A small encoder-decoder audio transcriber, trained from scratch: 9600 steps.
Rows from block 3 of the text decoder of a small encoder-decoder audio transcriber, named by matrix and row number. Rows with one number belong to one neuron. Each number is 128 + 24 x the weight over its row's rms, rounded and kept within 0 to 255. All counts start at 0. Numbers have three digits each. After the name is the row's rms in percent of the matrix's.
After each neuron's rows are labels from the 100 texts, of 14848, where the neuron reaches its highest value: "tokens" is the input token at the peak. Only what is clearly more common there than usual is listed. The data: short read English sentences (LibriTTS-R).
# fc1: MLP up (decoder.blocks.3.mlp.fc1.weight, 512x256), inputs 128-255
# fc2: MLP down (decoder.blocks.3.mlp.fc2.weight, 256x512, transposed), outputs 128-255

fc1.448 101:071118111141139153108134122137117139191162120157159159152146107099114134121144144165150120123108137165114104107097130093071144089128089162108126129104109151148107156112175188113174137136128139127163135129099151146100119148118136116148112087134136141142153110139096070173123130127158101093069131168107169130105114112138133151093123142120127155152077155154136094127109124107128177120134
fc2.448 099:150102110079116166103126115129126127117136168165149131137119122143146137154138106129164129101109133150169111107083118124132130147133084092110153103149111130116132127092168135115138135147118117095128124136123098094132125131129158153136091143120122136074132156094124143111184161139141148134145103080147150116094154093136085136148123136118147112135112132116142157113133131126140128153073
tokens: "<end>"

fc1.405 098:091156129106166104066129123154131151159110084153128149139101081094101156147162078090123145119112139125125160167140112101154113162098149084178152072100120149098129150132104097149155140112101134141092142151105093115100147181130115095149150093134095099111124149129135121111118131151109084140117136150116134156153126120167162126139148109152143153121120147139159131133132125120092164081068
fc2.405 101:104111118111086147101110150140135090120135140130042149129079081130123108129107155144117122149147116110100149076105077124165157105105111157146137139132085098131115130115161134138125115186125107135170124092145161126148101190106103130144142168150104107128153093111141121099086117145165108158141155192138165123156138128120096096138125159140146127107140109077107126150155160107125134123122
tokens: "i"; "not"; "certainly"

fc1.392 107:168127111079149125128141158141131092110128118132161136127139097157164139125112124061123150164084105112095156146126106138086160115155163138132160121156118168100133109150121134130162129094126142126117133153154155108126083122052136120127150069153143122059144095133089061127129111107183102103117093089143120155118130110143114111128134152143181146146105110116126103112117095113155097128123
fc2.392 101:133172097083073161161120132123128101136121104068134139133114151104112147131115114133166137130145198082128146162111140158109130126108158148090155174126130135140153108139156107107131165096157123168098128122142109123110186102103121181137143115158124144106112147107075141140132135138139135119152113128108108159131116071111086126086157145148083123173094150130123115065116155116163164112121
tokens: "his"; "of"

fc1.204 105:101142134103133106081150138103137117116145107127095169146144147135116116122138149173140147097131112156130094141114128132129166123121149115130103071144093161146090150104104079140141114125149165105113129133131115127164137131142138114099135100162149154146138101084161121140111141114113158140109134159107133136109172104173159147168119146103140133109099104138139154162128106160122102102136
fc2.204 109:059108107067149155092137122119168175149085137135140142135132137101138098116103128104120117136134149111153060137088138136167138097119128134149101113176095092125117120163135099116125141115126083154152161117136092091170109172095128153130127130130116137111149173121118109096146127124101122129146115126144142150113125138114147111088114132136098163116113098118117120124116151140128154104108
tokens: "i"; "he"

fc1.41 099:136123096106120167138110158112078147132115108143100139149095132131136101114144127162116124149109122130152122125143130143118169107170116163073095147133109072120161088146093104133140141094098107156165140089130139166118150129157151097143157093156131111176133172179142135120134127134136147121101144104075155095086127089121114144133152116129164127129114161152161144123158145144116102080090
fc2.41 107:115130128152172136115163143144099131150138131105151089141094128155145150139152109126097154126141163124113119105119120119102109105097099119109093109104111149167149149112141145154158087119155125137148095137159113145120174136131155141146112132163162144105107129201133100188120121182121152104095090124136130148168152065130120129119126129111118096107151142106120101126128119114161135104066
tokens: "his"

fc1.371 092:137132122151132116153085142133155129123125122137160126134154134134126084098150102146147161132079102152139159117128103164166125160092155094130098125127128123166155111126145113120168170133128165139166116119108117122149093154128112130149137100110101105152143124137143104101160143095132091123161093141096103165123148109137139102163106101139167131076111148135123094094165114141123172160127
fc2.371 104:130071136135185116063138148107152140114131129109109118143097105097106144130114138132131152122113117117121138133100141107149164114143177079106148137129129151155169139119122123122098075189157142112158120135135122130123134150135077147159128087119130105149126109124117120143109165142170123073125153147126132111105121114112153125132156069114094147159087144138135144080126098088151148118152
tokens: "i"

fc1.11 101:120107116133138120096156144148111146114133070157080137131128121120141133177128141128130145081128170149203104153097133160181134155118158121177133088146132165134122173141129158127173101138133121154091099111091153115112133156104147171165126107094099062157117121121092092124128125121103136122115114096144131151151110148138126137146108128094149133119131145148129148126129159121074125185131
fc2.11 099:106139136128135105086176127114114087108094061148144128097136143158143143131152117129156135130164124138113143180128129116115129124107148097128123092104133120111137150178138130150140142125122091114183170165092149153109105125120134123160147129083112113118149132123081121082138168146140156126155108061105075169115134132132159150110106130103143106133119127125145121116101154136160122149106
tokens: "i"

fc1.435 101:128115087170116124135167126073121154163104111137161139128088145138080121105137126068147135069159134102126073128139117138108122133125111134160096155153159124149096153174096085116128170118144155130072135146107132139127186130135154112168081160098120146135171134131131101136122093124151120169092151118169106133145126150142083150148133110118165136136150142133110125126172133121112115144115
fc2.435 098:140134106110134133132158101130133106149103127145112130140093138166098143132151137095139152113156111130100133151093131116197107112164119133083099123150133086122116113123109095116173139113117135112120115135105134120144103116097105121116117151165122127154111067118130146156090107114146160152128118160123123141120096112135081114121110148144089134172145157141136111134086143111151135181148
tokens: "i"

fc1.196 093:107120163135099167068142153119136103128126164142159125150128167117118164108150090169150104142119169127140131112171137156104141176121130122109144141194129143113153118177150141129150104108107076122165109132154150108148154113105148081127120114116163120138108131134124102146113125123121133111115136135138126145150150146116089124131169136137140129120140136113087114146142135090178087075151
fc2.196 112:100139139164117125106140160110131139133148073118155133124115143099173146133106114160170113099133139088137134133106078126145162131146154103118111158141105130149092109127110122109112097073156138121118121129086133113122114174116159142180154126155146164144114126125105163143091126111127122130126139124175109153084092117136167140145158098092127171108133139134086128118135144147114168150114
tokens: "his"; "the"; "her"

fc1.328 105:190109143115149141141119136116124159123128127130118099128115151104147134139098119116126122108122106133155137142100102094127139161130132150166120172123147110128145149097133137156151094092137055149123086139111135158121130123131124069159149129177113159139176112133129105159109148136140149136111134113133151132139144123097138140147125141148131125182098127186117132090134136154139153156151
fc2.328 095:140115125128095072118156147110138151136139110126072162131112126136111129141121150125145115130140120118090164141094159114121135135146106132099066119147104120112174087123117093125129111110168139149112120133118079089143118115116092098101106100133139087112160094129124123115078167134164141083125108105114119149178162156140104090161184120149141181161145133156117163134125115113152102147161
tokens: "i"; "you"

fc1.491 095:101111098187153126151124155140085175099165135146105090156179171150105113138152139114127089112117151079099130109142150100117123153123104125147122105107096173108134110139145103067140121094121138134148131101116096173151118145126099127136147123122119119138132126153120130129119145088104125125090133103087152160109194140172091130096138145124109112090115131127093119149148107129139143121085
fc2.491 091:174154143151151148143137156151110101181154120115120154097099131117163168134072095111133104142093139118109151111143111120182162142129156132132118086128143106137181110115142103124159133152133160139143121141107157104107155113170125118132095103122151119108134143146145137125154111131082138140119167079115141103130115146112164119174106098127135127123100156118104110151177149066144142138108
tokens: "good"

fc1.10 099:130178110108100090134120151127125121107088120139105104151105128119132120144119127125166136138112193143112111120137148114148135109086114125164114161096160151130131166138171084103103138117071131160144064128163118141145121116067146160137105094107119151163138118118093092089110112132122121141114097170146125155146092098166134152142090111134158169112148154148121167135143137132083171116128
fc2.10 103:098115138093082121129169102092165094140153140162133167135170139146097109111077123111091152131155134124121150126120085126132176131082106098141140094081152125142133129103107102132156130113122161128133133105142160096144117162119130147140116145158126111133158121129108106132074123132100127137107095136154099114138103134133134158117154086138105166138148161119101144105129101100146136143083
tokens: "good"; "this"; "that"

fc1.42 099:157098133152112133094139125123165144117143067154120108147131157102092180092148122142098110133152146110148111140070090159125078164108139110180158118169135143144100119103109147137096133117112110149119136129112110145141139159123118126124143109142115102076072111136115122125139118103158110111090137159110118134135129177149165132151098138181146115147115114146108120088073130117102159137092
fc2.42 103:123104114136155091122114133095093132150102119104121101095129139098130120108140146119103139090151095161131165166145106103123146162160158114142145123116139155123113136166132164134127107162100122139174143170173150157189147094173091158138110136116108173146168100142148140115117125153135159131126142129113114063136079112134127084107128159128119087156115096143141117157108131094106106157121
tokens: "<end>"

fc1.7 101:125167169146104153122148112060129134113160140123107144136141158142105150101131117111134060162105160102100126104135129117131172153141112118142143121144134089129148156119124163114119132142139159128132184114116105144167130123142116160132069129114130110099143153128159069109131082156110122107131123147116093147113154131119103114133099137137100113099157130155131096112148104162123105141138
fc2.7 109:177092125120127154143116115125147129146132138116115117143118155109203099124133106106113115119129112161169157166146140106133108151136153120139146102145142115150165150133070149116138161110146114112094123137151119149150083151111129116119152088133174184153153164098111161130091119114123131144147097128128082139091147131131142132113152120132124162122146140098102109146150156148138144084125
tokens: "<end>"; "the"

fc1.496 097:149185130097137115095150155097130123157102110126157135128110069131145141157158121109106114153106147133153119123134102113095140140161131122143144109146129151146190139160124147153136176107112109085160142132113128161146115154094151176103155081133158122110074098087087140074084146100103136155110125124086154155118157130141165138123137157103167135130143135118144118124095108155138141095133
fc2.496 095:165113151131110124118130113090139129110101101126148126102127106133144086105104154077130118143133095151186101063123092141083132142128123143119105108122127148135131139116143089131135144094133119140074104128124120174154144139131151080126130145135144097120166158153085136104078111118142120094098114084165103157116108120113066145101126128150123140152175119177131159127116164139116170155128
tokens: "he"; "and"; "i"

fc1.73 093:145146140116090096115171081137115141094101099169110102142125149109135096116080084149110148135133102142134098156100098141088108099106147155122141155152124171143111133150126134117117103146136187117147108171134144122154107159139136110148115104091105119144090137118137122064152110110121119112137096083180090147134146142160161154149095167134117103152179092114132149104106127141090130136151
fc2.73 100:123137141124104114107133155142127123113104105136141187113143189123132098174121100103124132167136125123105115159099135072130119154165147099137109101091141100142191170131111129134119108088148106134087122115127139067135150125144146111079126146129116161191145135131122130164146143147151116135125142132146110082183147162141158129139097147076109107129140124108120123162097144144163139106132
tokens: "and"; "it"

fc1.54 092:177133131153122191122095152130111131175116112123124146133094083104180122149092136113128129135159154126126179096136113062091143155105142090138130155124117076141119104121149153112161103129132124096081175122111107146092111155152152135139117108161183084089121129126170127144160150105169119138128129147144102134156143152144144140128174091160156143165123113137110113123150109137109147127141
fc2.54 099:119180123135125133121119138128141112116095102079119124123144111177143128100101141138115146122156114142132163148136119126108105095085077115099151120153152126116121126099170143135150095124110141178117144156134094121117168146142128135142149142154130125098129126112154129155141145106143090121159149135115096145135144142134117108141135094071105178117129147136147146115141118111167122120096
tokens: "<end>"; "her"

fc1.264 097:082112109120100139103158179118160143137183104141149134119115139121115122106129111140115106148155165148137139110129101160110122142078142125180158145100144122164124171125079066103125125101133127142086121144097135164132133106123152145101131099105125133113091123116150133162128182143160130128098141123144125143112137117098096138162138140131114150118124157120141123083116132146125146131166
fc2.264 096:128136139117101125123117147150111155148151127113078139125140164133094155152175126143131101119152162141083081169140098122117110148124138210142184134105083122090108142136109110117128132113108132145086098109146114128144085142166149126143138120098103115180157152093156104109161139144113111133102108112116149131128124081113143115158160122079113124136114107111178079134113154174142128122128
tokens: "she"

fc1.436 097:140131096104117093109095103144135130139125092127129102122109119118117125177161087148140084111171130141139160129105138145128138107097124124144171117105148166147133064126145101140136168152154096104136151145107110129174117126131142110158066123095143134103134135080120139160136123109124103121121092148108155131120116125111165140167117137119083151112116119098110130154148132143131069134110
fc2.436 089:120169115165135144157160122098133136096126125094187127152143111151122154119095105145117127125134147185114073119099111091096128116156103124140130115141112104140137136154145171115140138172097163146081142171116166155137096113142141114171139135169132107099142105105097155142117123103138127132131132134098139116142124158100127144138129154096126160127144150151141141142143156098107149096161
tokens: "and"; "but"; "can"; "should"

fc1.380 095:076126088144145172089121121175126150123093133120142137136109139150137152183140116119125170129130110139111054130153141138093146129159106150162137116124137082125118121127157098099117133095158142133115132107127138110095147111126129153166116183116101118133129142106101100147127118087134095172116140126102105134136131173154130129138144073158113159149156145140145095150151134123088145099127
fc2.380 097:158171118124083153124171107117104106156146137089143145139139143141082101202134161118085136140115112138148152111128102133092117182099124133122103112140147115099139133142131102098127130148137133093122115142121141106127069135117128095128129180178132142151141138142134126109120124170167102105107105093133095126105137122145119124146111070156184161159139110113139164142129169147131121150118
tokens: "his"; "good"

fc1.425 099:125123120129148140139130158112135129165159074144132145118145122072125150120122110130082131132133121102105126148124171124093141170148132129159125161164153092133112118092076146148149125131154128150181147121151128132096138117118135118110118092160129145147157138118143113113092115112124130098145139119151072185110130123113148162097133165126140114122105099122112130134110174093149173142112
fc2.425 104:097114160128125176106125132153185119121131149114138158117155123122112145076099162169122145146126090138138178168149153093100107125154132139141144107110136120141110103102114127122172136112148115091121138156169125130095154129140119117088134096149122140120127128183132093151135194161099151120114142106141134155129149138112115145133137155111093117122117128117135117095109166109089138150122
tokens: "she"; "i"

fc1.26 104:120131135132154123105107135137128104126116091132120093113134097152094094151136097193135085169124106136065129146136132085125112085156091101110090115146143098117139095159063124127110106090141144089095096118135110146127136140186129141183168139093101154141100138150130154141089125135123096160147144092148159184111112126170122156107146103115149152110100123131163150120150140120115098147118
fc2.26 106:094133142066137086105150141124105176152129114131134121099098145088135098122143108146136112145129126113139141139165101150101128147152103117099145158079170144127154125112076153140126158141177163111124144081157171148120130137103109127138117132183113157115071108171125141134129089117158120135126107116145147087163141128127159140081149147102106114095108150168085129114170094114127145115135
tokens: "i"

fc1.396 103:152153068097128118160174147181132156143113112106124145146141108112149148146095149111139118149120153114116179160116116142153092119153127109181157112142155135169142098110101106141128118130098136135124101135133119084110136132083120192159133153130115125123117148095100115127123129147107124113138147095146111154151085123113082155160144055119098124097141133130137080121099114117110110124095
fc2.396 108:143124120105119113165131127143144124160156114146136138155130101139113103136101116129103131112100135131146104161143090104164096111134135121155139140193122085148119106092110143115088099130144157098100107131116122141117145079156150114171125157147172137132137094080134128143087128104144102136119116121138131122105151116123186140160121122109124154112083144144113095181129128136169083152076
tokens: "it"; "went"; "go"; "get"

fc1.374 092:155125086092110138122134110143114112121137094094135105150137107140133181118110146109097135173109128064142121121128091126149118161114134116097127193134079072162134123082102119133118170140149147088157133122150134164103110136120178152138093140152114113123129161083132085145160117121163125114085134101123132122074105147163139140140144100161132137121120130133151126122145087120141127114119
fc2.374 094:159154136145129122133126132159162144114129136099094096114141152117153127162123159189140166140111153174163131085148118145120126121137120145111136178117144113125115151114146136105152154159129159119124141171101112145138110112134147095127107125077150131180152097103119141141093090151106102126153173127132077126119112135109117109136108109112111135166118130122128106133142158096104135152116
tokens: "and"; "in"; "down"

fc1.457 108:134115131133113121107151138132133126086124137116112122127142148074109112141155121159141155095143122107103115117140148090115124155149134123146151110105126129115075159172111134161142108110126119123103115145140107143136120107163122094141148100166120174150180118101085130113139167111101119115135101139154126136150084147133091106126176116120122125101134130161140115118126176109131124107160
fc2.457 104:117087138095109079143113156111129146115158111096123106158102154126132163146128106148132152089125113086136081145165123090173143159158124133145145092100148153115085157120131098132092148131136102182113138058105180153133131176092114129157126127172080140187133114146115144125132135134132137118129103150085136111149148112117126160139166167135116156154125129143083131120128118152142142119132
tokens: "good"; "mrs"; "he"

fc1.8 109:140082125128155141131126086101155136105151130191150083114114151144111174121154106167119161129145133139160087138133122113137167127121158132089122118147101104100126150144129132146119125099128132140167132101128133142098113062113112188132159162137114115178120089131153168117154103128150087151089133134120110126113104104124148148121143128114149152107182143131146114145105136081107146106124
fc2.8 106:130051144110102154126134131125116101118151104140162150121132129125096098133132139129133142101108168100172089131086127098108107151150130150125118121214150106102153085137134145118129165113135135139120090147140139124128140144141170126139085112120113149128098076148130138132113140114134129115121115141152159112143138117153159104090150125136164133118118155159098095119116042121079143159084
tokens: "he"; "she"

fc1.109 092:105154111102127124135125128121114102109152113124121102145152135122152131145129141166101135106157154144103134130100116106140194125105145134148142141134132105154116088103144167099114124132145086169093146171133144134137126149119096153161119153134144205139145100113128142151124126161086148109084167135089126112106128088126157129150142103124138144123142184114164101063124091131120122127142
fc2.109 094:063112110158110174095119109131096131131182141112099101160134108135102138150136141128141131113082119126127094100129125119135115145134141124124127131102119097162164130170172109154160129105123129154104117167115120109191114163095144093108115123144126131085164125157119064108139166140153122155085125085121142091112137098079121135136095150131082126137137146126153176154121096123117107119113
tokens: "does"; "is"; "you"; "we"

fc1.71 088:137097144113122128158131135148149097095104160152094131095111128126101134119136099139111109147123163095148122109154159102103125079132124161138150140153165126128111132133160149149118124133124130133158093140131096101172154142187154133134104157094110122119153088133123159156122130114082130128134147133172115157120125102095144113129149137143138154122134118216103118109129160154150137120051
fc2.71 087:117121091134123178118135118139148098113118114126115120073137105104153125173155124142127116125126106131126141106130130135150137110138125144100141111144103098100088118157147130092127142087108116121134187106127159116146120152140139148102090113120160145146149132108131145120113126144114149136097117177099163075135113132122064154172129142134108139189087139109113141106108175103140119152156
tokens: "it"; "this"

fc1.172 107:150119120099089132149167083131178113117143109143092145135143151111172145156095118126103124116138144113108126121111122128108132113137121142160117177111090149125091174111166166088122130113127125134152092095100154129097123141148173113138145135129150109121135139142125110142105147127109123133139072103128126125148125170177133147115182134129112106103130092081119122104107150145159129121125
fc2.172 105:095144123096143124122172162114132161094128127145070087141132094088113147162165134084140118139100148151091175077125080136097096096067125154118171111114176118129142151113138169108132143119143147135153123152114141173195150137164123105131131136080126135116122135108084101159109106155117140130130125153140142151118138145165143120098126153136077104152114136155100160127139131064108154142109
tokens: "and"; "he"

fc1.142 098:111087111174109133133166119152160166105151136145140113107137128125121121137163131132083103138152137100169106132112123131130177137077154106154135087119108143125152127101153117120119122123132127129104137112107168138127115144093154115091157129102126126134125108136084133111150159142153144109140093130139139106179088082096064134171128107174123092171109134123160116091154069128112148141160
fc2.142 100:114171131125113105132155139091141147121152113135111102120161154133147121109156107157094083133076186099129133124112147160130085149113129144119156102114129153155129090164132153116115112119136188135115119118186163171112102106143136154113163147083145135102099157120186147152175142111134124107106145102127118178129094121105128114092125150112107125123068141116148145121097093164079163150168
tokens: "his"; "for"; "the"; "of"

fc1.197 106:098078137161153095115144119139147177138138103129185139124173135104162148097151101130098152126097164215140145151107086134160117132099146163134126107092124110146125139083126107182140137089111107109110136129124139135120137176128160134114102099125162153084108113133157129147098176112135104092130163094053122090162130138146130109139131119139145124117140157122094121166118078131140142126153
fc2.197 113:124121150114168092153149126061133108131145145139144148136121147108166146070185126085144105142129075123150141153160112133133110128136091130130171114110079147153142113118133128136140110116123090151143101122148170135099163132114084135134125138125124139105111139094129107141161158130155137134114123144149150128131127087118130076102151154123122131148160138186110126136084112120103115129146
tokens: "said"

fc1.240 104:111098100111101140113132144109126126115088156117158158183127124121116161136130105141169136120119101124080146085143094162106102110128112099138125107098118110154090109085072115117116082122152121141080108097089111128104112135134080133096147109136124133128139105146099104119136166106127121140135173154151114109141145117097159169133158095124132133143077102115135082110108155086138117164121
fc2.240 106:126126136104108149140138113115110073173111171122146091113086169130111140098100137100111125124141119132132160129167104139108117125128108073096139150112110122126068130160115086131122108095179155137104142140134128132118127147125104111132122098138130138169114145091140096126196178118115154108113130137119122114139154149100156106122164109151143114133087132156126120110100130115127126130128
tokens: "she"; "he"; "you"

fc1.184 099:117100075147094145105114131133145130135116106139094117110123136124148179081098130125132128109135130086132162158110125113120145178148140094105155099116096119163109094068132121113159131127168115113103108166126157173128117114121128125128127144153155122103102109110111136109115122082150143110037122125120104149087144122193107131140101098134065135121150096154142130112164097097149109144094
fc2.184 099:127164127133145140095172151141147125092123120194091161099165114135124107124118132138109104121090134093176152115126140136141162173113112137096132076139079124198121156134122127123154109167101106151117121136109148178113105130130099186144080125146127163120099135097160139095105142080163151102112129170120099141141150128121122131116116151159115136134131119131116090099143139112127116108126
tokens: "he"; "and"; "i"

fc1.111 095:099095100136166131144096122094090118099198134145082102122138124116149145096095127113162139158113137141131113131115129126113114096101154127117117123118107134123196116112126142131136079188109107128130123095118109128129162099122110149142137112090145166127170136101141111155140116094134115101114115135155126132153136104156142140116079145111133116102161092116125081145140106142125093095162
fc2.111 089:122091101110137146144175129122101137139133148154141110144164108155108136140117110099155126153084149106143096129146141096124111107180129126105162111156109106131136109152129129141107122148147091105151118159108149091117152156139075135111131100150122122141142107130129126129123104128144148184130091117131112134133112155145152119113149120116136092144090093115100070147109140153123155083115
tokens: "don't"; "you"

fc1.144 095:123150105129117120130134107104095130104161094141121110109107137141149125125096123104098111094109119094143120105076115124082122155134103116137124086139149132115168141138161106107113081087186131115109135124146135154125111153104136102103156148123131148125132123149124120096117088172127180089129129130147098151164131148163136153122091121115146123098146146130131142128129131136125126128143
fc2.144 109:153079122128111095161137121121102116149089097131162140089126152104088133073143100095133120103104192085124124145118139158154132149140148074090107155138174137110133103151175142124126173112128130107191132121087130180122116133141124118145116141082142109134134137127166142154101142126112073069115155156135080122154120123179106122100124143135109167135166117118139107139130159120087122158160
tokens: "she"; "had"; "he"; "i"

fc1.282 097:122108102109169149134130162192106116111123135116091140111145088129098118164157155128142113145117110118101146177137107138086172187120155131117131127104110157105115134142096140146055138123084094097113119157107134088115135104111146151130117107136118128136159121123125113182112178127122123164126124173111148121138121103095098109132104125140155154120154145134125103164157118151139162111148
fc2.282 102:146131133131146123116129125133105126122111161149124186150137123094134108096148102097126140120145135139147122119145100120142080162107129098173162130134157148058104080166116096140119179111153124161165115113157142111127122106119117146107140123136140084148129110103137168145172116066099144163141088136132156114155128126129141123166145114126140121147130107115150081122151088118120101081131
tokens: "don't"; "the"

fc1.369 107:122147152123109074144158152126154146123146112133160192115147133137134124155116089126129166137150117159129096145072114075138111104099121157142129109141114119164105144115093115168128118113138178157145119102089064120146089135123141134158114116147111127147128092119152082125120128139146100127148063139161104117128111145160135145166146104114131151128104145126153136106146150156155136149078
fc2.369 107:109134112145110157104130107131126149100113118134081129103097145138114121131099129139085125129118142139113138103092126123166089129135121114148127122118104142148133140071149154119151161141080125144139136101136100163135124121138116112168110116159143155111148129171131098139130187133137086149125148129121129141154112118165130164152108142133138127122115153130130119142148138126133110133138
tokens: "it"; "that"

fc1.35 101:132138168126128110125118112128133129110140156119139141118111120155100103103158173127122173088165173135107112133131105105115096144122122102145132090110150099120173099095105160100118125121140145137124175146175120122126089129160100151093176066125122112152114148108144094138165144140094113090137157130131152076131122117114095143116121153124134149157102124117117137141122175140119153182101
fc2.35 099:129108200148164105150135120127176146133154122139132156141133098081122126082119137149135120144075100105144195100133112141115119197068102089150148107148136135090126137163151108130120127164134141144127168151129120129145166121121130125123135090140156156118123133087149127160124139135113132164122131114152121097111134138119075109122122151143123157095125113125132134166144086109111139098131
tokens: "<end>"; "us"

fc1.68 103:144168148134152188151133147129094102131137142116137114154134160116079128148112117123115129117130134118100101107131106172150114156148164149145138166118142122135115135189148110138104145165137137166109131147175159126137109119125125168116160126137168144134115113103120167106108125124123112112156140125111118159134161107091127110141092134173112128106092165106130134114155139126158163096171
fc2.68 104:083141116143136138185119123091134168064145140099147134117124126135110101169158113136128142129140137122132118145120153133145128178163127133143125153144131104120149100127141114113163137107093095140136091147131130139136105150105134099088152133127127113176120136179132093118098132116171150153106107140129130122174148145147140103130146135119088117138113112110107121113157125136167147121133
tokens: "said"; "good"

fc1.34 091:160111109103131153116127116131124112121113154138094126111102141089128125125127115091142117092154121117137150141112123082142109112123162148145122131158104180153174107117127139126113133116140139134132115141156178147149094169136141166126125138074142105107108123149075126151128175140148095133158179091129104128134157085164176099138154087141162127116135160106165136145084117135185110114124
fc2.34 090:140158106096163134111115113134104140106113126083194152182113085140141178139127126123199123145108121106123138136125129150112081129131084146104119111109145115103138141129129150125137095152109130121162142191123149097105163108138135158145085137103112110123137173131151103117124109078131151120120158119121122146099118158150169079131113107107122120153138125122145152138093093147155120122167
tokens: "and"; "let"; "to"

fc1.307 096:132149143117149175143105178139154113102112145121148123141135140182139168123120141147127144153143134138138111147084111157132112162118129099130083150063150131144161143087126113129120130088115164109131141106125138139125108163117125100135190126144130129116140121135121191137144055101139127120090096147122170128082132106121125143140141152106152115116147159105128083103135113119137142145130
fc2.307 104:077179150116160145150123150126156144155152088095124147116102179084119159115136089176097096161102107145115151086130130097101122143112115102145108104133119120085087174154152127135111099134148141108115121139166107116112110128154111105111136155124138110104126120157114105159145148129120152106135110111185114144153084155167150164140124068111132113146123118147159119122127117107117115181142
tokens: "his"; "the"; "could"

fc1.214 100:065151135139173125164133173125119134128105090122101125152155163140099102133145157141138131135163134160094160132158123163139122123135108126124157113083106143162144176132131085101106122138143147185166133105134126137140164123151107132127124111167148117118123137164090121129124140138108154150106154106083093150155128094121137137149112145129160153109166153092123120108136088143089144152134
fc2.214 105:108108109103134143111143149139157132122140158104127126119162147085142148115099146116086124124147103114134095156139106087136156152142144091134128129151150112174140169153114148161097146122184146150114135121129108166125147137082110127115107105126120144145115097134046118125131076133113104132076130112095135128133171122167110137142097121127078160170104128111100135129144049148128171161123
tokens: "good"; "that"; "the"

fc1.271 101:112174154166192105101092164133117131117149144186128164131107164124114148167154115126121127138125171170128152124139089147155129125152128084140095049124078140130090077123113122146062094135083139154171158132137153105142109096144140159141148133168134135154151175110146132156130173128112141154102139111147127089117144133069141130083162137106145089162143170096123111107138127092123085120146
fc2.271 100:115133159175159103152132082118141137144134142132130090094120125179141126142123106110124147130129144110166140125152138132146107162146096113150127157107134134099162110094131102125139134149109111142115131176161126082128128124165086133111093197117126146114127136109153117133161127115085101138094159129058111148155109093112131108132139160105165142195144085127149116154153127118097116095145
tokens: "he"; "she"

fc1.93 105:086148124105127153130096134140094146135079098128086081108114138107107124164114126133095164150128160127103131136094099111171167148074160149099157107115161141191131075104121101130161132151142140137142140119117126174094082188108133155134138114110121118098150125111114104168144146127149129120099143118107105124119135134093110126161138185128116093101148135118149113153105132140140144119150
fc2.93 101:110136138135125137142123108138109139105138172122163113109120124132114118115107106160129107168095073098115133129132110120102116111131154162110100143121151161123135112103113133137210117105124148100141154111136145123116150112110120152132132108115135138094131128169103122105101134101162116158141171152139098114113130171108182172110149151132089116119067178138130142152157137129139146182163
tokens: "it"

fc1.497 102:092105149110133160153129128159112152088129097123142113187154093138111159151140153145119112152113153138142144124130155125099107143142117127123115144104143123116177127128122188102117115135147134158101140106149109129137127116117139111126113136120096157146148116129091131139117137091131171144101112115176115160116127164103136122153148123087136125112100152157141115143138157135095154137162
fc2.497 097:098140144160114144119138145148123149138111154137133116122154155154093140102134154152144135103117131136114099121103116115145112121122137116133075127089166154171110120104128121113132116119110159134108127168130148112117086107115107201150099117129135151052156161121107140109106096166107128142136099112162182116145107114127159123097131104099136127134126160124143091108141137135118090073151
tokens: "get"; "keep"

fc1.203 095:125157121116162115159119134109090134150082189099091075110102096147105153140140143110131125175157151090139149042095093095118107114121108076163115140161166118115104120133146105118131127123144117141129097137084138160141107137144103171113082119133145102127123127128118040132110104112141079132175123138104126124166135180147117133082095137123169122174145140152132156118118142156107137100125
fc2.203 097:141113134119093194094117118154154124113126136135149211165097165136158125079157117155159103107129111075173124116143130150142121147121118148124119121111117133093131117124145117123140108141131097093118082135154126114145113115094119116142121133160162153133098137143113111141112135095163120130108111077143103103152143122099105123141138147162123113148154131092149131118107124133124123168135
tokens: "<end>"